Rows from block 7 of a small class-conditioned image flow-matching model, named by matrix and row number. Rows with one number within an expert belong to one neuron, the router's apart. Each number is 500 + 25 x the weight over its row's rms, rounded and kept within 0 to 999. All counts start at 0. Numbers have three digits each.
Before each expert's rows are labels from the 100 images, of 14976 (inputs lightly noised), where the router gives the expert most weight on average: "strongest on" is what is common among them. Only what is clearly more common there than usual is listed. The data: capsule endoscopy frames (Kvasir-Capsule).
# router: router (model.blocks.7.mlp.router.weight, 4x192, trained with AdamW), inputs 64-127
# up: expert up (model.blocks.7.mlp.up, 4x192x192), inputs 64-127
# down: expert down (model.blocks.7.mlp.down, 4x192x192, transposed), outputs 64-127

# expert 0
strongest on: finding: ileocecal valve
router.0:542495493484531550481532481552451514499522496527517482508511480510471518534482475484488525495501480464496527480457459497567515514508461497527451508478519509488521508528492549551564489519519506
up.0:501467531473528463499503520500515472485510490498505521502524438505535477486495460497480497500478472459490474553534520513509497485517538496435494465503464470513508506484493542517485515489511492
down.0:518515463484486533509540458494473423482485497499512508439511497508452515513468480499496510500515557492491552490528561507476505488491498477505428517522553488533519469495499509521536512486496505
up.1:458569447494504514493492479515531465489476493471504458511480470532533531479501520532504469507466495517493536528487519461538462547457496548518484496572509497511500436548482511488527496547480489
down.1:504515497495533496484533506506494489507476480541531514479510482514505495512488534482500507507428502455496482541484491484492462539479463511503484503477487491483507492542522521509500502471471522
up.2:475500486491484545496493497523546500482532486541527516551526477487504482501505459482502501475537523492526503489503523494425488513546547507494520484488464497511460516486532519489473521478483482
down.2:478527541501531476509503498519508528504442524485485526486486493527501500473486495480506511527499536537481489500446547517550484486502483500487521485549473484507520463542426514513522536524481532
up.3:490526488466529452462498533469502479539488527465493473494486502531487504527537519461489512558499540439506491488498487466488499465489494528475501517463494480489460485506503501504476484513456532
down.3:482487503505511573482511496511534526521509493509532545469531476484534482498502452504498538466493497512493476514493523466521510479487526511515457502524479514481494491507507497444539497506488416
up.4:486528481525502447537481509484479495492461533525520464499535511466525497473554475515471505508516507493489515513489470476499485502507447527506528526488505497486464507480468500478516501537459534
down.4:517523481484515479474486508516480514505499498534500481505496477482528531532511479467520488474507502471511511511485477533489495500505549508495488505451479513540546530536457463496541548520550504
up.5:481535517516512501493484520491478472532495501504472502501513482548540470502479504484530544510459511503481523471500493493485473480451451510474508498483507489515548491518485529539492507512499533
down.5:479458535495472491509499492499509483463494454553512520538505515454460508477520502528471466504490453491492441496496474487531509486527418435486483483469472525530490524552475497502459500478474492
up.6:465443515478508519532503483480517521504507446536489517525506499494483466518487419487495511554511498493546500504476535499473522497505553509505535522487536483463547516493521509502502520485504465
down.6:495496551505439522489507496486535468509501479466514535498520453486498457485517475519524457488487499494484507553486526507514540457459483502504505495526547529515488525505463474534507486480507536
up.7:527509457508518479471493488496491494519506489488511563490501498481490471491478523484486471479527488536496518485488519500516496540513526486462539513495523561503486474507479511482516476511497478
down.7:517504448524504476493508490475519518505488539513526539495488477546500493481495509479445459480516481533500479508496513433489459488516490500500532549489537524527476562489526539488499477521479479
up.8:512527509492494499519503541515486514541470505490498500484543481487503498509516504506504475486493510534487493452544483484476504476487514477486510501489531518475536467478488510540562496498452519
down.8:487509530509531517487501497503541484509501516470489491522471475496504474519521476512533503464480468499544476497471514498523488506492534529516537535524503538542465492493511475485458515528477477
up.9:550485535508485485537472525516509463513536516503486463492512451533471488497507515458496467513491480501493484469515480492511495429520490487513460498499523494492509458481473531522442539517448537
down.9:513570525482492506487516508502465497486452529514523529454496468483557478526510506493457484468496492501480422481488469488531517521522502509508542476520510538504514475513478457489463484429496497
up.10:513481539474514532506463494466520537478519498495489490506501510476501512504543502491465553535510487495466505506513495490473472535476508501487481513514531494491514527443483520491531525547485512
down.10:498486508483455520500474533460487513493491507455513544527505483504506517496513527537492518492504525512501477493515486480520502466528516522512524570460496551493523478459520506510472468494502505
up.11:510531486522481456490475533510508500484502484464514525481509492556516477501450490474506484506455521505483503510508444504509510486486512477528531512511488517503514463471470498488504488503497518
down.11:488509486459510503522479492510462490506550474473453520511507485476485477520494518514499457520517495472527472489525522501496528465461486502499475516525471496506504482538543518536543507468509426
up.12:512518554485512479552519501490504556502489513528515504484514508506521498448500482491516479505503548525501532539485510523466470478542462510513491520470493474484494499497487500443483516501481500
down.12:515484471519525510506509515506501541501526502499502518504455531472488501502533509513463511501455499490490515499506494525475469526517476517509525461491497482522509548488492502519505501502506502
up.13:535482510478533492478525488495469556446481475485509495478519500496508462494507511519516502477509514454495516510518564482499484473491521502533488521525529522491505541489503549547493500459508489
down.13:516485467472510470445520538531478550494461463547516504489486503504456469531500540496485480492503475547526509477515471476520453464519497477485513476501522548504489554513508519533485514471500550
up.14:513501507462486504520527495477505479523579483507510503480444466534471480513513533527519547473484528498539508520502530506492476487482543514512539534525474515492506516508505471460472521457520470
down.14:505516531502497536478507492550522554493480486465520530511485511481504547518508477479528464484511502488465527448463497479495495489487515502477508501513478488502496490497464524507475522573480504
up.15:495517497475493500532478491523542517494505453495527501517487493485507527557522497528470492488484450467532512487488533514503480553483508502469516495469505488513474446544511497456512532511536502
down.15:481485502469533490499518490482448518528500561473457464494508470495487482482528472475540470512484482534498501486521465500507539474529505487512449544503476496489513492487514478502470506508466463
up.16:498453568488478488512498486487515495491530480469559506483514471476508483515487485507531462497504513465492520498474537519486464483487477509523510546533487489490530480464452529519513554484492584
down.16:500526521486520465505506522528493499504502482485461506488512489513512486494547512524530482528438441516493509490522494517547577484508528501508532503476491532503484481459503496491445490498516514
up.17:496498466478472551541517503494487489526480458516472495467489465492484506476466508539477491505508497518480488535513474478493516516539533493515488505486516524490482466419479442507513475491575491
down.17:496448506462509516532514522503531462463535501520491493431498478529507472489497524495532482511471521541482503499472485491526444479531498496508491543520525467502511507511490489513553462496506529
up.18:516493513479427482459474515543504488471519483490450516472463503500500483482474486491499488454439518518486460509499489488497500499453492501477493474503506482483482492490517515541508464491470479
down.18:503522514550444524555478494515511514515480466530536505536504491506493438504521512488516505509501453466515523490496514522487522510487491483507478506474443487498512487474523468515464513498486554
up.19:487492484514468540527495555442528501535481492467471491477481519506456457503518490486489497553521493531503526495513490497498486551485490503494539498514476498490493544490484512502510534508474488
down.19:448501493455545505516463474480513515520505484478534541498462529474514471481493477474502483471494541490480509524483547492499530475506551486506474493482465541496489479480495468523456511523509513
up.20:493538520488506497506482488547555457470441520467510521476551510480491515514489490549504500493503491493472514487548504547537490490499506493466532555444515490540469469521493512478486505485464499
down.20:455478487490510505518531504473517495496541514502507512488473551524542527504479502480498480480466538508481497534458533484536472510506486477491449506526519491482525509522515518484494469513485529
up.21:504467491452489527541465539496491531514501469472507507513456470515539495543500495496497531489458512505467479491507527504504517533499508467517516503439522482499416499540503526467486512513508488
down.21:510457486512450480482467513500498486516501499450531482499501503508500532461488470497488522507544516493497509423508474503503513491558502516491507480525536451542542460469466532492482506485473519
up.22:486520451472495515506471542423562476530487497515497507491511522537477487517545518522507509515499556462482499521488483481490501511516480477508504443477523497521480500485505498534482495498508436
down.22:460495530456508508519478487521483532499543487453524507478487498502541533529506514486513494476480523517490521500523526475498520490505497512477460510518466462486491465491508489483518515525497532
up.23:447524476534502492492550507502539516495510470456463499532525491475461530496473439551514513519511517479485508514483511509483496510506527476494500554475491495525478494475507465510488519488486473
down.23:533490482506489498505486509488497462496516478515518490520463488484470485486509494478514508489515480492506516462493490476445523461507472502501482525534521540539485522410485506503511517479500485
up.24:481471511487506479463450467485503531490489496474509478554504502450489514491524484498535469531477507503491487451503485494507450542493485496505484514477487518501490476514469540525480458516543512
down.24:532476496557532491504473507474505528482467503461533503526531536484510514494494549489535410493552497488483482516491521507535508542507511470490529499530521513478524502517524507477528485456504475
up.25:471503493481452475480495517478493435484500460503506508513517514526486451475513477476503424524516495509508524546469503480480460520467462520440539490532507492476505488486512451528522517506480512
down.25:458515489505530526544551485483517527512457514492533506522448467471513515543494530507493530488462517455496462476530493489518524474482500519474477543487491516528456524526497553493463495518479514
up.26:527528515475499505495501478539527486522508491520489491450490475495509519485499498524506515492463486478537514471523528525530522501517522528527519510492493470491505510462517533513504502511501474
down.26:494502533522534530501495518491531512526525526500498498477498491512508531544506482487503549483495479494500523472499510493517446509525510492481507454506512538526508502504545560493533471468493466
up.27:527486539496472526523549493466517487481486487470473520486529511466506490497488464507505497499489480506448497441460486463488486489495498477508456495509473463524510496524492485454502464536512515
down.27:502467487481517488498483497513500487531520530474488477495463454511498519499518505472516455524482503489516489517475527509467507532523517530503466486466479448497519455465487451496458491545492480
up.28:514465542497500519538482525543531489540484519509434512501531509520478476512517511520518506523472477466490553461460474506517504495522429522545495493499466513545501538520554536496527519527473475
down.28:483516449529514523529482504498525544504535545505499473522456517484529480496502503469514492514520498527531490507487521471527517488501522494493469504484454484407495444440446500529506487520530489
up.29:498524484461511513531519527506494478514473488494482497480475496456499467501525512485520515501498505463509540525447525526506476459520535505459471509465538480463492487540499532474492501495496506
down.29:449538531501491470476527476528516531490524526476508506525480502470495531545523477508515466478488500497494503481512498503450524521509538477492549524483483457521513479498472508521525488485490459
up.30:459498483490518502520519486491513508502509500485471487495512473510461490507492472504482531460513479517494525453509494555496468489486547538511466470536497474496504488452495522529516451488499490
down.30:509497474504477486497568508499485508516515502511471478540451482512474468557472505500492559506521535487535522550520497496538535523488524508499492487490478469470488500516512496468494499515479529
up.31:549484503532458489485541484516532475483527496467483486518514452504527509493466452482514477480528521483503456459493495483540523471437491489510520466506523515484476484469456465472504471479486480
down.31:513497508494499500520517482507534526532452509522476506513535482500499506495471530534498519557495506530536493490489498496460491519483509479517473488470529452421522536461466521471502490516518471

# expert 3
strongest on: finding: pylorus
router.3:470461549491507504484535497500494487503478478514477514509503495472514451504495532497516491560492466512493474517513507518469504514487477501495474495492488476516513498481535528435528502490485457
up.0:518463495484477535501514473486480481515517582489478474480495500524507473466482474489505509490472493503460517457513515485425516476468475503500501498472496519485543525498497497502482481503522484
down.0:486497467490525539488495499502477510495474542501515500493509524496490516493469447490436480496541521542472473490452510576478494504538473495485505514498528506518489520473501497530495489560542485
up.1:531486504531478458484516465509526515476491526502491484509495505489505465499436521495462529487500495499493480526478517495549484504537544519483474488482533495500544441508487472501523500507493530
down.1:485498517466474532504506496505505446514543480465502496472468499533480513498519507470547515513510494506496486512495559527520497521482494500501509531479488478521499555489449500510519495473506505
up.2:467423480508521532518493483481561531488510505551474487508462491504489483474532509514526475548532492483482490527509505536499498500533490470503472445528489501475529513570508496512494504499510510
down.2:503506526481470508474505503527479418510476481476496555518494469462516478527503520502515494500530477482498488498517528500527496449494441496516476553501496466502507484536484521496496488494525490
up.3:479523534489505532497441508465508513483506513512497487506460481512550498502522490501476516533467528490531519501486534492486513495568468507505488508477547469504509467519505454470496507486470490
down.3:500476509453491513478483516485535501500534450533497488501521481498496495500487494497510485468510461491500495483479483494483453497471513500490458509495520470485500485514514510481516492474550510
up.4:449456518514536512483530497494527518515478511517506484483506513530509487468471497498506500524448506487460508539546497475513493462506481497493461479483480526519503508501490517492467507454492519
down.4:510455491473477482485476486502480483508463503466470472460530515495525455524508498497469498475507500485490527506528499489521483475480520529513473498493513493518500497481530516509547507531512491
up.5:541513481479446500430484497510490473541492470489503486538518506521470523524524522502517502496543509517485491490466415439486489479482497534497514516505509514514469528451500546481514462477509494
down.5:455493499483505525495511518504492515494508498474502500485513480502512488446504485482527525506466547452495529513495493478517532530518511513496531495469432512486496491512445479462496473520475514
up.6:494508504530525489509496523474469482497546490485499499491474498521513458514492533501486518513523527480506501495477484512487489491520511520478519492478513478506513495472468516557485528548454477
down.6:493490449498510493459484486511491510499475502533524542464507521498506475489497480481489522496482482530481478537487485493522495467501487498494531511487502463458485498564539516471545477521514480
up.7:511504471499500500498485490507481486478476481481529516515500506501505501487490496478489516519513484497516497459489543501493551499513500499520457494501527491524450509534506517502520488500528541
down.7:487506503509514502466503520500498532489535456522548479516501504490531513482504496480507461518476492512515501506529521482524488502487509510477564500534500494470504472498537543464497474486444500
up.8:504469479515476506500462519471501489493491488528492481490519544511479489538505550480501493445532523498468512484480464473484515500485527477523512528512486498527501476552539525513485487497489493
down.8:483525533554496504493527473489524515516504515471516516506488463502496537484498451514481500485500525488484531499508537503504463521487536502477491527526473525500489483436467554531505501521503522
up.9:515482480516511537519501475494509515491510505452507474468523476513452468501459496512501526530496502519513490525483504470458495516544510494531521514482530536495520481517462458560512487463511512
down.9:517511504494509460499528516482464485488542491512493510506501487512468503426485547503474488536501502486514499505556506522532461505546538515503515485513412493507509502509494509496498493505509501
up.10:505523529421521498485495479528551491501492556494510484503522533485468503490494547526530513487511498469517481496500495490542495498486515495510505483530554482536457499481516487493520488515477509
down.10:513473479495529502486502517484469534519511469468518528500513492492510471504493483512523473557508498496494518484550453505477459481535478528502500519523478515494526476510539492509534507539470466
up.11:455513516495487480503529509518486521529537527476469521503473538457542487483498492529486498491495518507479498481533467511453480504518503489529512491491467517535519506483481456491549521513498492
down.11:482491506480536540487552504434528538505494518525508500463533476477482478475514492513484543482483502483499508458503506498570539517468458494511503505497522477444516489527507494484477502522448529
up.12:504518497480486519519481499454488518464530511495512489503499516500520497495478530459464491531526499518521500510492553504512491517474567466488508520512496472535452508506469482501555483491535536
down.12:497497496499517479511466520533521491494530505470482496570502504497487471488506499518502515506474478500493446499469517498490497490468486504496506476478542482528520523524489496519544520493508506
up.13:476499539492550480477524546499508447492525500497534494498494525500496516529494500505521469474479484522494469497476490514485483494537491502489468497526497491494487536466492515456487551468480459
down.13:523506525522502448506554499488468517488517539510511479557439509529451457524523492494529477525482490497498487520504556536503497473520499499487517531504513521514486507500505478516519503523466548
up.14:490485530489535513503483493477513479494546502494490462482498500527520494474469493481564510487514489505525488539498523483523515503505506513491521504483470520474500484522541504522519521530513484
down.14:489476536533480434461473496514520487502503497524519529510515469503459473459482540541451500509495502499491510487460485473474528516530453485507495524496483502492493530487522510489512497495534488
up.15:486469503501449535515544496486481488483522473494540497489540484515518500506483503480486500516461484533451494442483508476516534518515506510494490563540511495497456486513503499517517516500483504
down.15:505506541502513552501433497508550500528448500521465484510500517482444460488506507468497483520483509481503477502521511499492534490465434511498481513500462535561524520525482475493517481504498495
up.16:504513530487548505499526512494497501520534559491500545510500544480510485532493544575549475520489507502469486511520531511494535495462489540488507468473455502500521465511509452493520478443474520
down.16:486522508517496520489467479512481541521495439516540496472483495483507505505500472481535513512542493508530518524494489505470500493521528479507515491485488484487486491485511492532532475538499493
up.17:501486509494552485510494484516503498507500531469455506474479509482502499493490507500539490520488441467504483521536490459534497490526455479497510511498495462539525494472504500480443466505443523
down.17:506486515495523547492562492504518531487526467510523540533518454483490471481513489515510486500466465511512523496470466477459454508462516478497509482503522507482515493517443528488511492472523492
up.18:505503434471544534519485527472456522511514538460514493530509556491516504486433542511505484483507506454465479531506563529520520478511507502471499523497468493462480495464500487479485515516494481
down.18:485495465533505482528568499488527463496509479458466501463476496518512517452482532531514499503503450519502471502521472499544493498493503510520501476488478476496512446482509540468493499475492477
up.19:463509506457507481505466484487480526497504490528518481546479481488535533522511470491505499492554473488534524472501471468481466480547561513515475501542510469486497486557515518478491441504484503
down.19:497513481507516536507464520514464480486460491497495532484506519529515474475478484486512475454421473513494475539546480524521475496526477524490498538483485475507497495501514509503512502488520467
up.20:495508471497518495486491482440484516502508553477510478478460501440550535508498483473525536510468501541494501530484523523503517475547539507541488519515524501546543555499418495487505525482473552
down.20:506492537502471479467528485567455492483494507500508563547452448475491477549518517494537487528509478470510532512513507467502485557500521486494527516502467490498509515542520488494538471463530502
up.21:471503514515545493447522461495533507498511539455535526450517504449542505535473487528533494511538506496496464477503523496505508531543472468517501458462552532478514474520512487503526524500508502
down.21:488512476469535468488490502510477470496504529519487489511485524528520518490493528490468502511470504508505448506507521541457474529499526448492489557474488517479506502514514496489496503482523513
up.22:540466522521490483466534480498529501483508501526505492496489495532518493536501520480533480459524476493488496495519508506484523533500501548507503446506487515490510496496524533523527440487497522
down.22:463527554503475454480517506473514499457488493541506469502464439504532521502486505485488540472506527525508491529430516475491481508471516494505523534504509503498478504532458494493494519483481481
up.23:520510489517533515519496492487516504502499466479498494484512496512551459483526522495498527493531507483516491492534496556507488499507457467523499489531509527491526499471517499489477520461526515
down.23:471521532552485515485458491519462504508445479494459478485507513510459507477522502481517465493556523573503557499534503479494467561495506478505501512502471498513474492513503486497493477511496493
up.24:491480469553477514509512530446494507513486529549494500470484529510452531550480518514498485445494508516495549496494449499523473512511523528525508499543535487503485532541510519480502481450418486
down.24:478572479448489515492508469483528495479539478473503534500485479488542514535521494532492495510498484481486475498501475479466498466466516494505498491509433524484502508493509519504481542506505462
up.25:469469517496464502490508453517538470449494462520489477501487491479504491521486537446519459482488480504494525492499515491497490527512469528523544482490473503506519469567501509496542531511482525
down.25:495531503487525468529524519511523466506492520457512477556518495510491504556499503524500529492487521486493486486483519470445526491472516534485497539568506473505513530484497488492499511484508504
up.26:500464508521478498511494480491552502516536499496506476520523479513503504569477475510474507505490457496518517495550549503455486489515472490430504514500466501491521526474453478503545511485527499
down.26:507530532504531481520460506528498515495450474463507506503536458496496466493488505495508513461479476476508492505487498471436489505491502482520479489497521492487457451493495502508503501513508509
up.27:465503525512441507518502497486464514495531499494510543515525496469518438437493484526519532524476484501531462498493501491549521513528473478505517514509503472518490473488501489481467511505454527
down.27:515492510535502499535474488519511515499486522484490505480490528503480548515502516486491500520552503456494481496489528537467498493495543507477516546493453507505480498416557492529533491503500506
up.28:509539500492444493479489487494453513499465453493484508549533485485469477497457497505503496503494479451474513533464463496478503507464472510491509486529463476534497461532491480504527487546513502
down.28:519429499507545490523510504491542478498504432488500521528500472529496502520522441492473497480503530534530547483508521461486544519531520516498502541493534484513498532526511501476462482488463470
up.29:495473489469550490522505480514480501495518481493533500500513491484507534467477504496462462502499526450522507427511524538510529498519475487507509510532520498448470544494482502474529475517464474
down.29:524540537513484526510532498516453463506491514471521502484525485513486509556483499503517489440498485498504479479461496497497522533530527499479490491516501484498503511499475457526489493488509533
up.30:467496504512548536520461520506474486474479503509536494490510475523526471524462536530506523499466545523480502515559480465501474496487439483466517501494474493464506482512500479514502473528464508
down.30:494490470482463480476497511483491461486537491552509480493483508501483483468507541507487525531523524525498519538512501497490497519519464485512491492509492523465525455506503495497527486491469480
up.31:497514496453475507507550474477518510525526473518514475552480477485451481493479466510498528553472556452521503509481504495490455503498506495481510514469521497500478537531466522448539489553512508
down.31:481495504526478483465497505518484522493515507452481510550492533479563475473508559479490507472482475527513493454505507497491500516512521483507440527491484450537499514463485475488467493490467513

# expert 2
strongest on: finding: reduced mucosal view
router.2:468533454467466548528490524455494514526501478484536493476470500510477497505517489520528488420531525496499488513477496482478535478504501513505493523528482501500462487501488489533522506507440513
up.0:483504491455538474525503509558533543475511448522538495510502543475497508482489474494508471507469519502475513530475473479471494513481500502467508514448518515492556501506494490462501514526457528
down.0:530456499485533486469485519488497484509504486537455461538485479516523460470508504510513470544523512509493468504509486528469521465473504485476481530523557535500483475467519497506484495513527492
up.1:509488446524519471475492523495535460472515529482480460450499521508531465496515486525491533481457496505482504498520511510539504546508486490492488523464497504499502526488478469495496512525510519
down.1:517477511533445470496482506531449523491475479513506544488488502501523497520493507508475482537504463470531496505476491506493558452516466484517522515490515465496501510492485493526544504453506518
up.2:470469459508471523521440483482516565525509487503459520516504501508528485494511492470539525517497562513512505507535520514515490475466475544479528465488482489465487483500459472513493512461541544
down.2:516521488456555495520530511475487514498531487515477470548520507546469491527470518508485503492481512500534522505475510495501460482486489457505500508539525569531487487476523522505496506503454466
up.3:511475505502544532505465517452477504524513505499465511494488498515498436525499449522522515464489488482535519460507480511524491510475485477518475503498500518487451505515468495539479504504481505
down.3:463483497466476479526464510488527523481519432498451512523469547491492515490492490530463519481531476522478467440488491496500538490537512508498511511507492467509524486463510541513543497495517476
up.4:511496478559477512543505471512490529489491530516490455509467536505486532489527507509486493490458478474458479524544550477507479508485510495486519505500485494456556491520519493473514513529528536
down.4:484505480497504465542529522483461461498497505481509473537475505553451467474497495526507452504526529523491547537537489489519489501522484521520505500514533486555475527455490470501505501516480527
up.5:499520525441522512541467450501492492482545494565499523502526518491453479534486505496508474507471517546480477475470513487505501481493471485475495469499493506524517513533497488495518505485516476
down.5:481545533500529502505463503503537480501488499515483471463497545470493499483519504504541515515475489491473492467521486505503516514534560484501485505511491508437531508538485519454482538516494492
up.6:492538557485494484524456505486509525495515487491494512487491531448496516476518495476495464448479496472500455514463546439517506443483496512487508486511479512482479515513480519504498540475478533
down.6:527506502497483510500490488508519520496480512437479519522516529544537550488477503482446519513521546537506503521457475495480484487529534503506490512476495560479498496501538467514507496467507466
up.7:503462468479494550513466516502478533468490494533474491483491530519508497517511480494507472456452486480486488496540561500496476522520520488517468473521502522457509525487491539507458525540519481
down.7:488523549502530481515542455459547457491494496526504492478498508479483488512487483509515506525500504519517496513469492433494495512467538499480512469567502511494509499503500486464506510475552496
up.8:544525479525512498514476501514487529480523501509498476526540496503497492534482499477476519471454523504502484501491519521517516504462505520508495509468507490519513507467492509468481478529515476
down.8:491533487473448473533491518467489500540480491515513510485476503489497509474543515499477492448496538512523508537512483511489499486506463507522519459486516475526504514519475486510481503508523459
up.9:509507499467491493458496516524487456531498515491497506469489508526490484518469472505503505502496536491505510534476494528517490461508443528458492537459502493488523456494466529507538513462505497
down.9:480480496477517517529505494470513542486490489465515486514488546492558519513468500531462474511483536503517475483561500470532497498487526464499481465490476476502432518484484481502504464513537482
up.10:480508494467528461505526495512522529470523528504540453483456494481567532491547455512474523488519490534498479475515540510488486530501514500507483523507518530493514488474449478505498533473495496
down.10:479513531490478527507477473465512495487548522468517527510530512476462497522535488494527545489520534473487510470497470513526497504510516479514491493517482493484492490538496540487519484475488483
up.11:509482502467501517480479494477519462504550500501511456491484509501499520516501528531515529513511503462527508514476566512494496491498466517489480481546483490503532512484467490501472523472450526
down.11:528467452522483447536489500492519470511525519544469499484496505487510469512484504480501474519491505543498537500461518499519496530502526504477531465480496520536526507499476509522473514509505474
up.12:524482474513484513493517469483494505522499508471453545498456486482484505518488541497469491520461455515507522511469478507536529465517469453500519518493517537489501487533488520493463526491440502
down.12:511451497520506493474537533475503535487525524528509526523461512503474482526524480515497501495512504510517492508501539486507469491531495490507479487559509500510466523456505459485513462464469494
up.13:479467510538485479470479521478499489540494529473502522468497481518470490507491492477507520515493495453534505491507496526495493511479442547507569498450455514461496525531502487475516510497521466
down.13:490510450457497510485491470458529493454502517482472537456498496478520506517511499458516487515489483555505483478484494470502489503498500465500485506451507500510490474505494515521488523499481484
up.14:547481496471460562505498485524509499524545523502500537470477513538466513515531506562483506546462499562504504507520490497503490509543544512480502498504505484505480515498471489491516505492456481
down.14:489461464497540481504501523484512518503505476499483483531493436455527527504499467508480471467497476499461514519508543513501492466480514479489465538476474518521511518536467511494501510491550507
up.15:476453484477523532488483475518484470501548490488516538498454500502508510541536483509471513503514534490482498526492530497526502454510559515483527471538522506546495480494539472508474528479508473
down.15:540511481513527524427500512488546531503506575497523531490514462503508502520471497505531531522491500491508497523515461497480515528484461517512474522484508506480546529465461474495538499501491470
up.16:511511531499485516493522512515484530496495494459503523487501511507461530507480467494445504533478503491499482525525499513447517507497514510516534528496435472500499480503481518503528495489549498
down.16:481507482490512500509461519498523464508503514494540495529517482493501515501538513525519460472507508497522486523490537504535514469490529533501443488485535475466493509492500496498439464512487514
up.17:499526490553490506512487503449545537546521490484493501473516510530515550473509512509528469513521530502486512472534513519504531430509512501491524474569465491491484475503531527488499484515432531
down.17:515490494469521539503486513479513485496504502495466504539508472475506493533465494454542476507523481466500510515493500512513485544468532536503476489482523496494474468502529491494562525467553499
up.18:493522439502514513454470465514506515531529539481484487469494509508510466495494473489545523482495500540518469495488456451477524443544536494533528497521456544437494509545556525537516503485474500
down.18:510490574512487472509498520466457473509466507488493526533497481512488519493541517490447528466485510486480506486558531555541467520466492506486464488458543477536526522493474482493473518497479464
up.19:519478501523511495467493522477492543550505507470442526491524483529487443498542474471497496498514483487529522497497504454495521554476514475496452513488499497488445502453517506474458502485487512
down.19:518535446528545516497500493522489515502482496514504500504513500471509485554474471494546480523529541529490521429502473520486490520511461515477532469478472521466526469512506453502522526512478486
up.20:500524462484487513553463510475492538491497497545471480517526493495468562492530478518528488491494472529454449503535535477518468486447459509482506525483520494492500453523468531494507518517537529
down.20:500521483497511518440543482523500489484494480488489509520471548505495447502525496510446531501502525475498525491486515551516506519568481496478496459504493501503542502470489484461484476538516532
up.21:504490540545500546495517498545516452524468479513499517470493455511497495497465488528477495446459478485503526491514574512504475485483510542507477553537509462514449506511499574485537530486457528
down.21:495520492540479495494546493496492507491507517531480496497505505493468479490524540498489513512478470493511499440495449532526516535512510491515515524511515504473500487513552477509486475495513516
up.22:472520444517541534543494527496538554500518559496452528492491534526485454541503472531485514457533537533464507448505521480454507519504537476477517510461479529509503489495491484473506469493485503
down.22:481472548495496527441538502491502488491516510492534493479505522456515486496523494510480496501499520480494484477474502515483462477547481526505538461493526474507511489494466493466486504537544550
up.23:481552539517512455511493490481503502527490542480482488508523486492522511483478539514519509496546490514484520484471470534523500476475494464484491485473497460487522488461476501480494490507498542
down.23:495480529475477509508518460467517485481508502489507512505503553508508507509479508469533503485507502531489450503478514479532474505468500495512520540538518418502522499514487509482456527512504527
up.24:499488510528469426517469481531524508486479456480465551513482538536511476490495508528513459463494486536500482484505455527510514474522503525496554495515456474478493495527528472511502524498530500
down.24:536513484521456516516509497494487505524511535532512496463454512499499534551460481504522493492502506521515492484477452491506513505493511487514563498492492498531527507507486510507546528503499536
up.25:477492549511508502509514525459536516531500454521478497523517504492530502479514497491501462506487472506516520520537508486521489512479482525512495556480520441533470498496439535508490515484467512
down.25:509530486449474479480485505482502518488514484505499462485533497507490519464494486476532501529485508498467431525467493489541499478534476483498528493504519474467483509508515516535534519473513510
up.26:499470531484539528510513491459514509486498478496483514520528475479496509513436491506490475545488480488520538464484514470500517505468503499554477538501464485517446545493520506532533519503471485
down.26:525500470485497507506506491488456476496473506483486495570507508479521522465504546498516472494473538491481489501521495488489474492534505456513512518499484509511528465447474491518528516507492515
up.27:468517464482488524495486476472524499513524500523558450475509511497443532487500455520495467528512519476505454474480517436493506501512510521500495494531492497459489467477490526449503532509467492
down.27:517518535492508483522545475487510498502480503463446541540449445491490497515496509403489511494499512531513480540505505500493477499473508454488493512499439480509473511556495496476473486531526465
up.28:514530478498505524497464483522506543512541503488523546488476472479498526539504526476516495497500478469533512487519536484529495498480551504466548487511490532452514490501521469533501503488560481
down.28:486460518547496510479522472480468516510487544530461482502496504497496473497527475483475498534458521504492529518525480482531478476473492498519444524484500503491537504548521501482511515520479530
up.29:494501476469494520502522523552498570505576495477489508508534537503489490461491479492486476505489529485499521517493485490515511486493524471478468477438480514490460494500478514464493543478489546
down.29:461529489499505468487509481492502460473486483542491483443487504479483525505514499525467494514471510455487543503473506531471469484492533540521516524502514499517505509485508515523472529526484474
up.30:517502525501492510510497505481538518488523538535538484508469490477526526528508493529511501466520500526459478475509518509465532509501509486521547489509461507507483493526534511477473470466508442
down.30:478518516534493549494492494511495496540521506492533494511493470492483503488487507437512509493511479486480480476512457459542447530513510512528495518499463492487509513494475504488495508470468512
up.31:498483476487500482490446523519489537516498506476498503463516505471487498462508473459514544507515510486523516491510478531498486504502538475524532480460475508510499503540511479474428499495466518
down.31:499483458514470498466541514517506483543514481503492481503483491476482498480537517522492487520512485509506489493501529512470558477506511519500514543538504468506504510490544485488510446486457462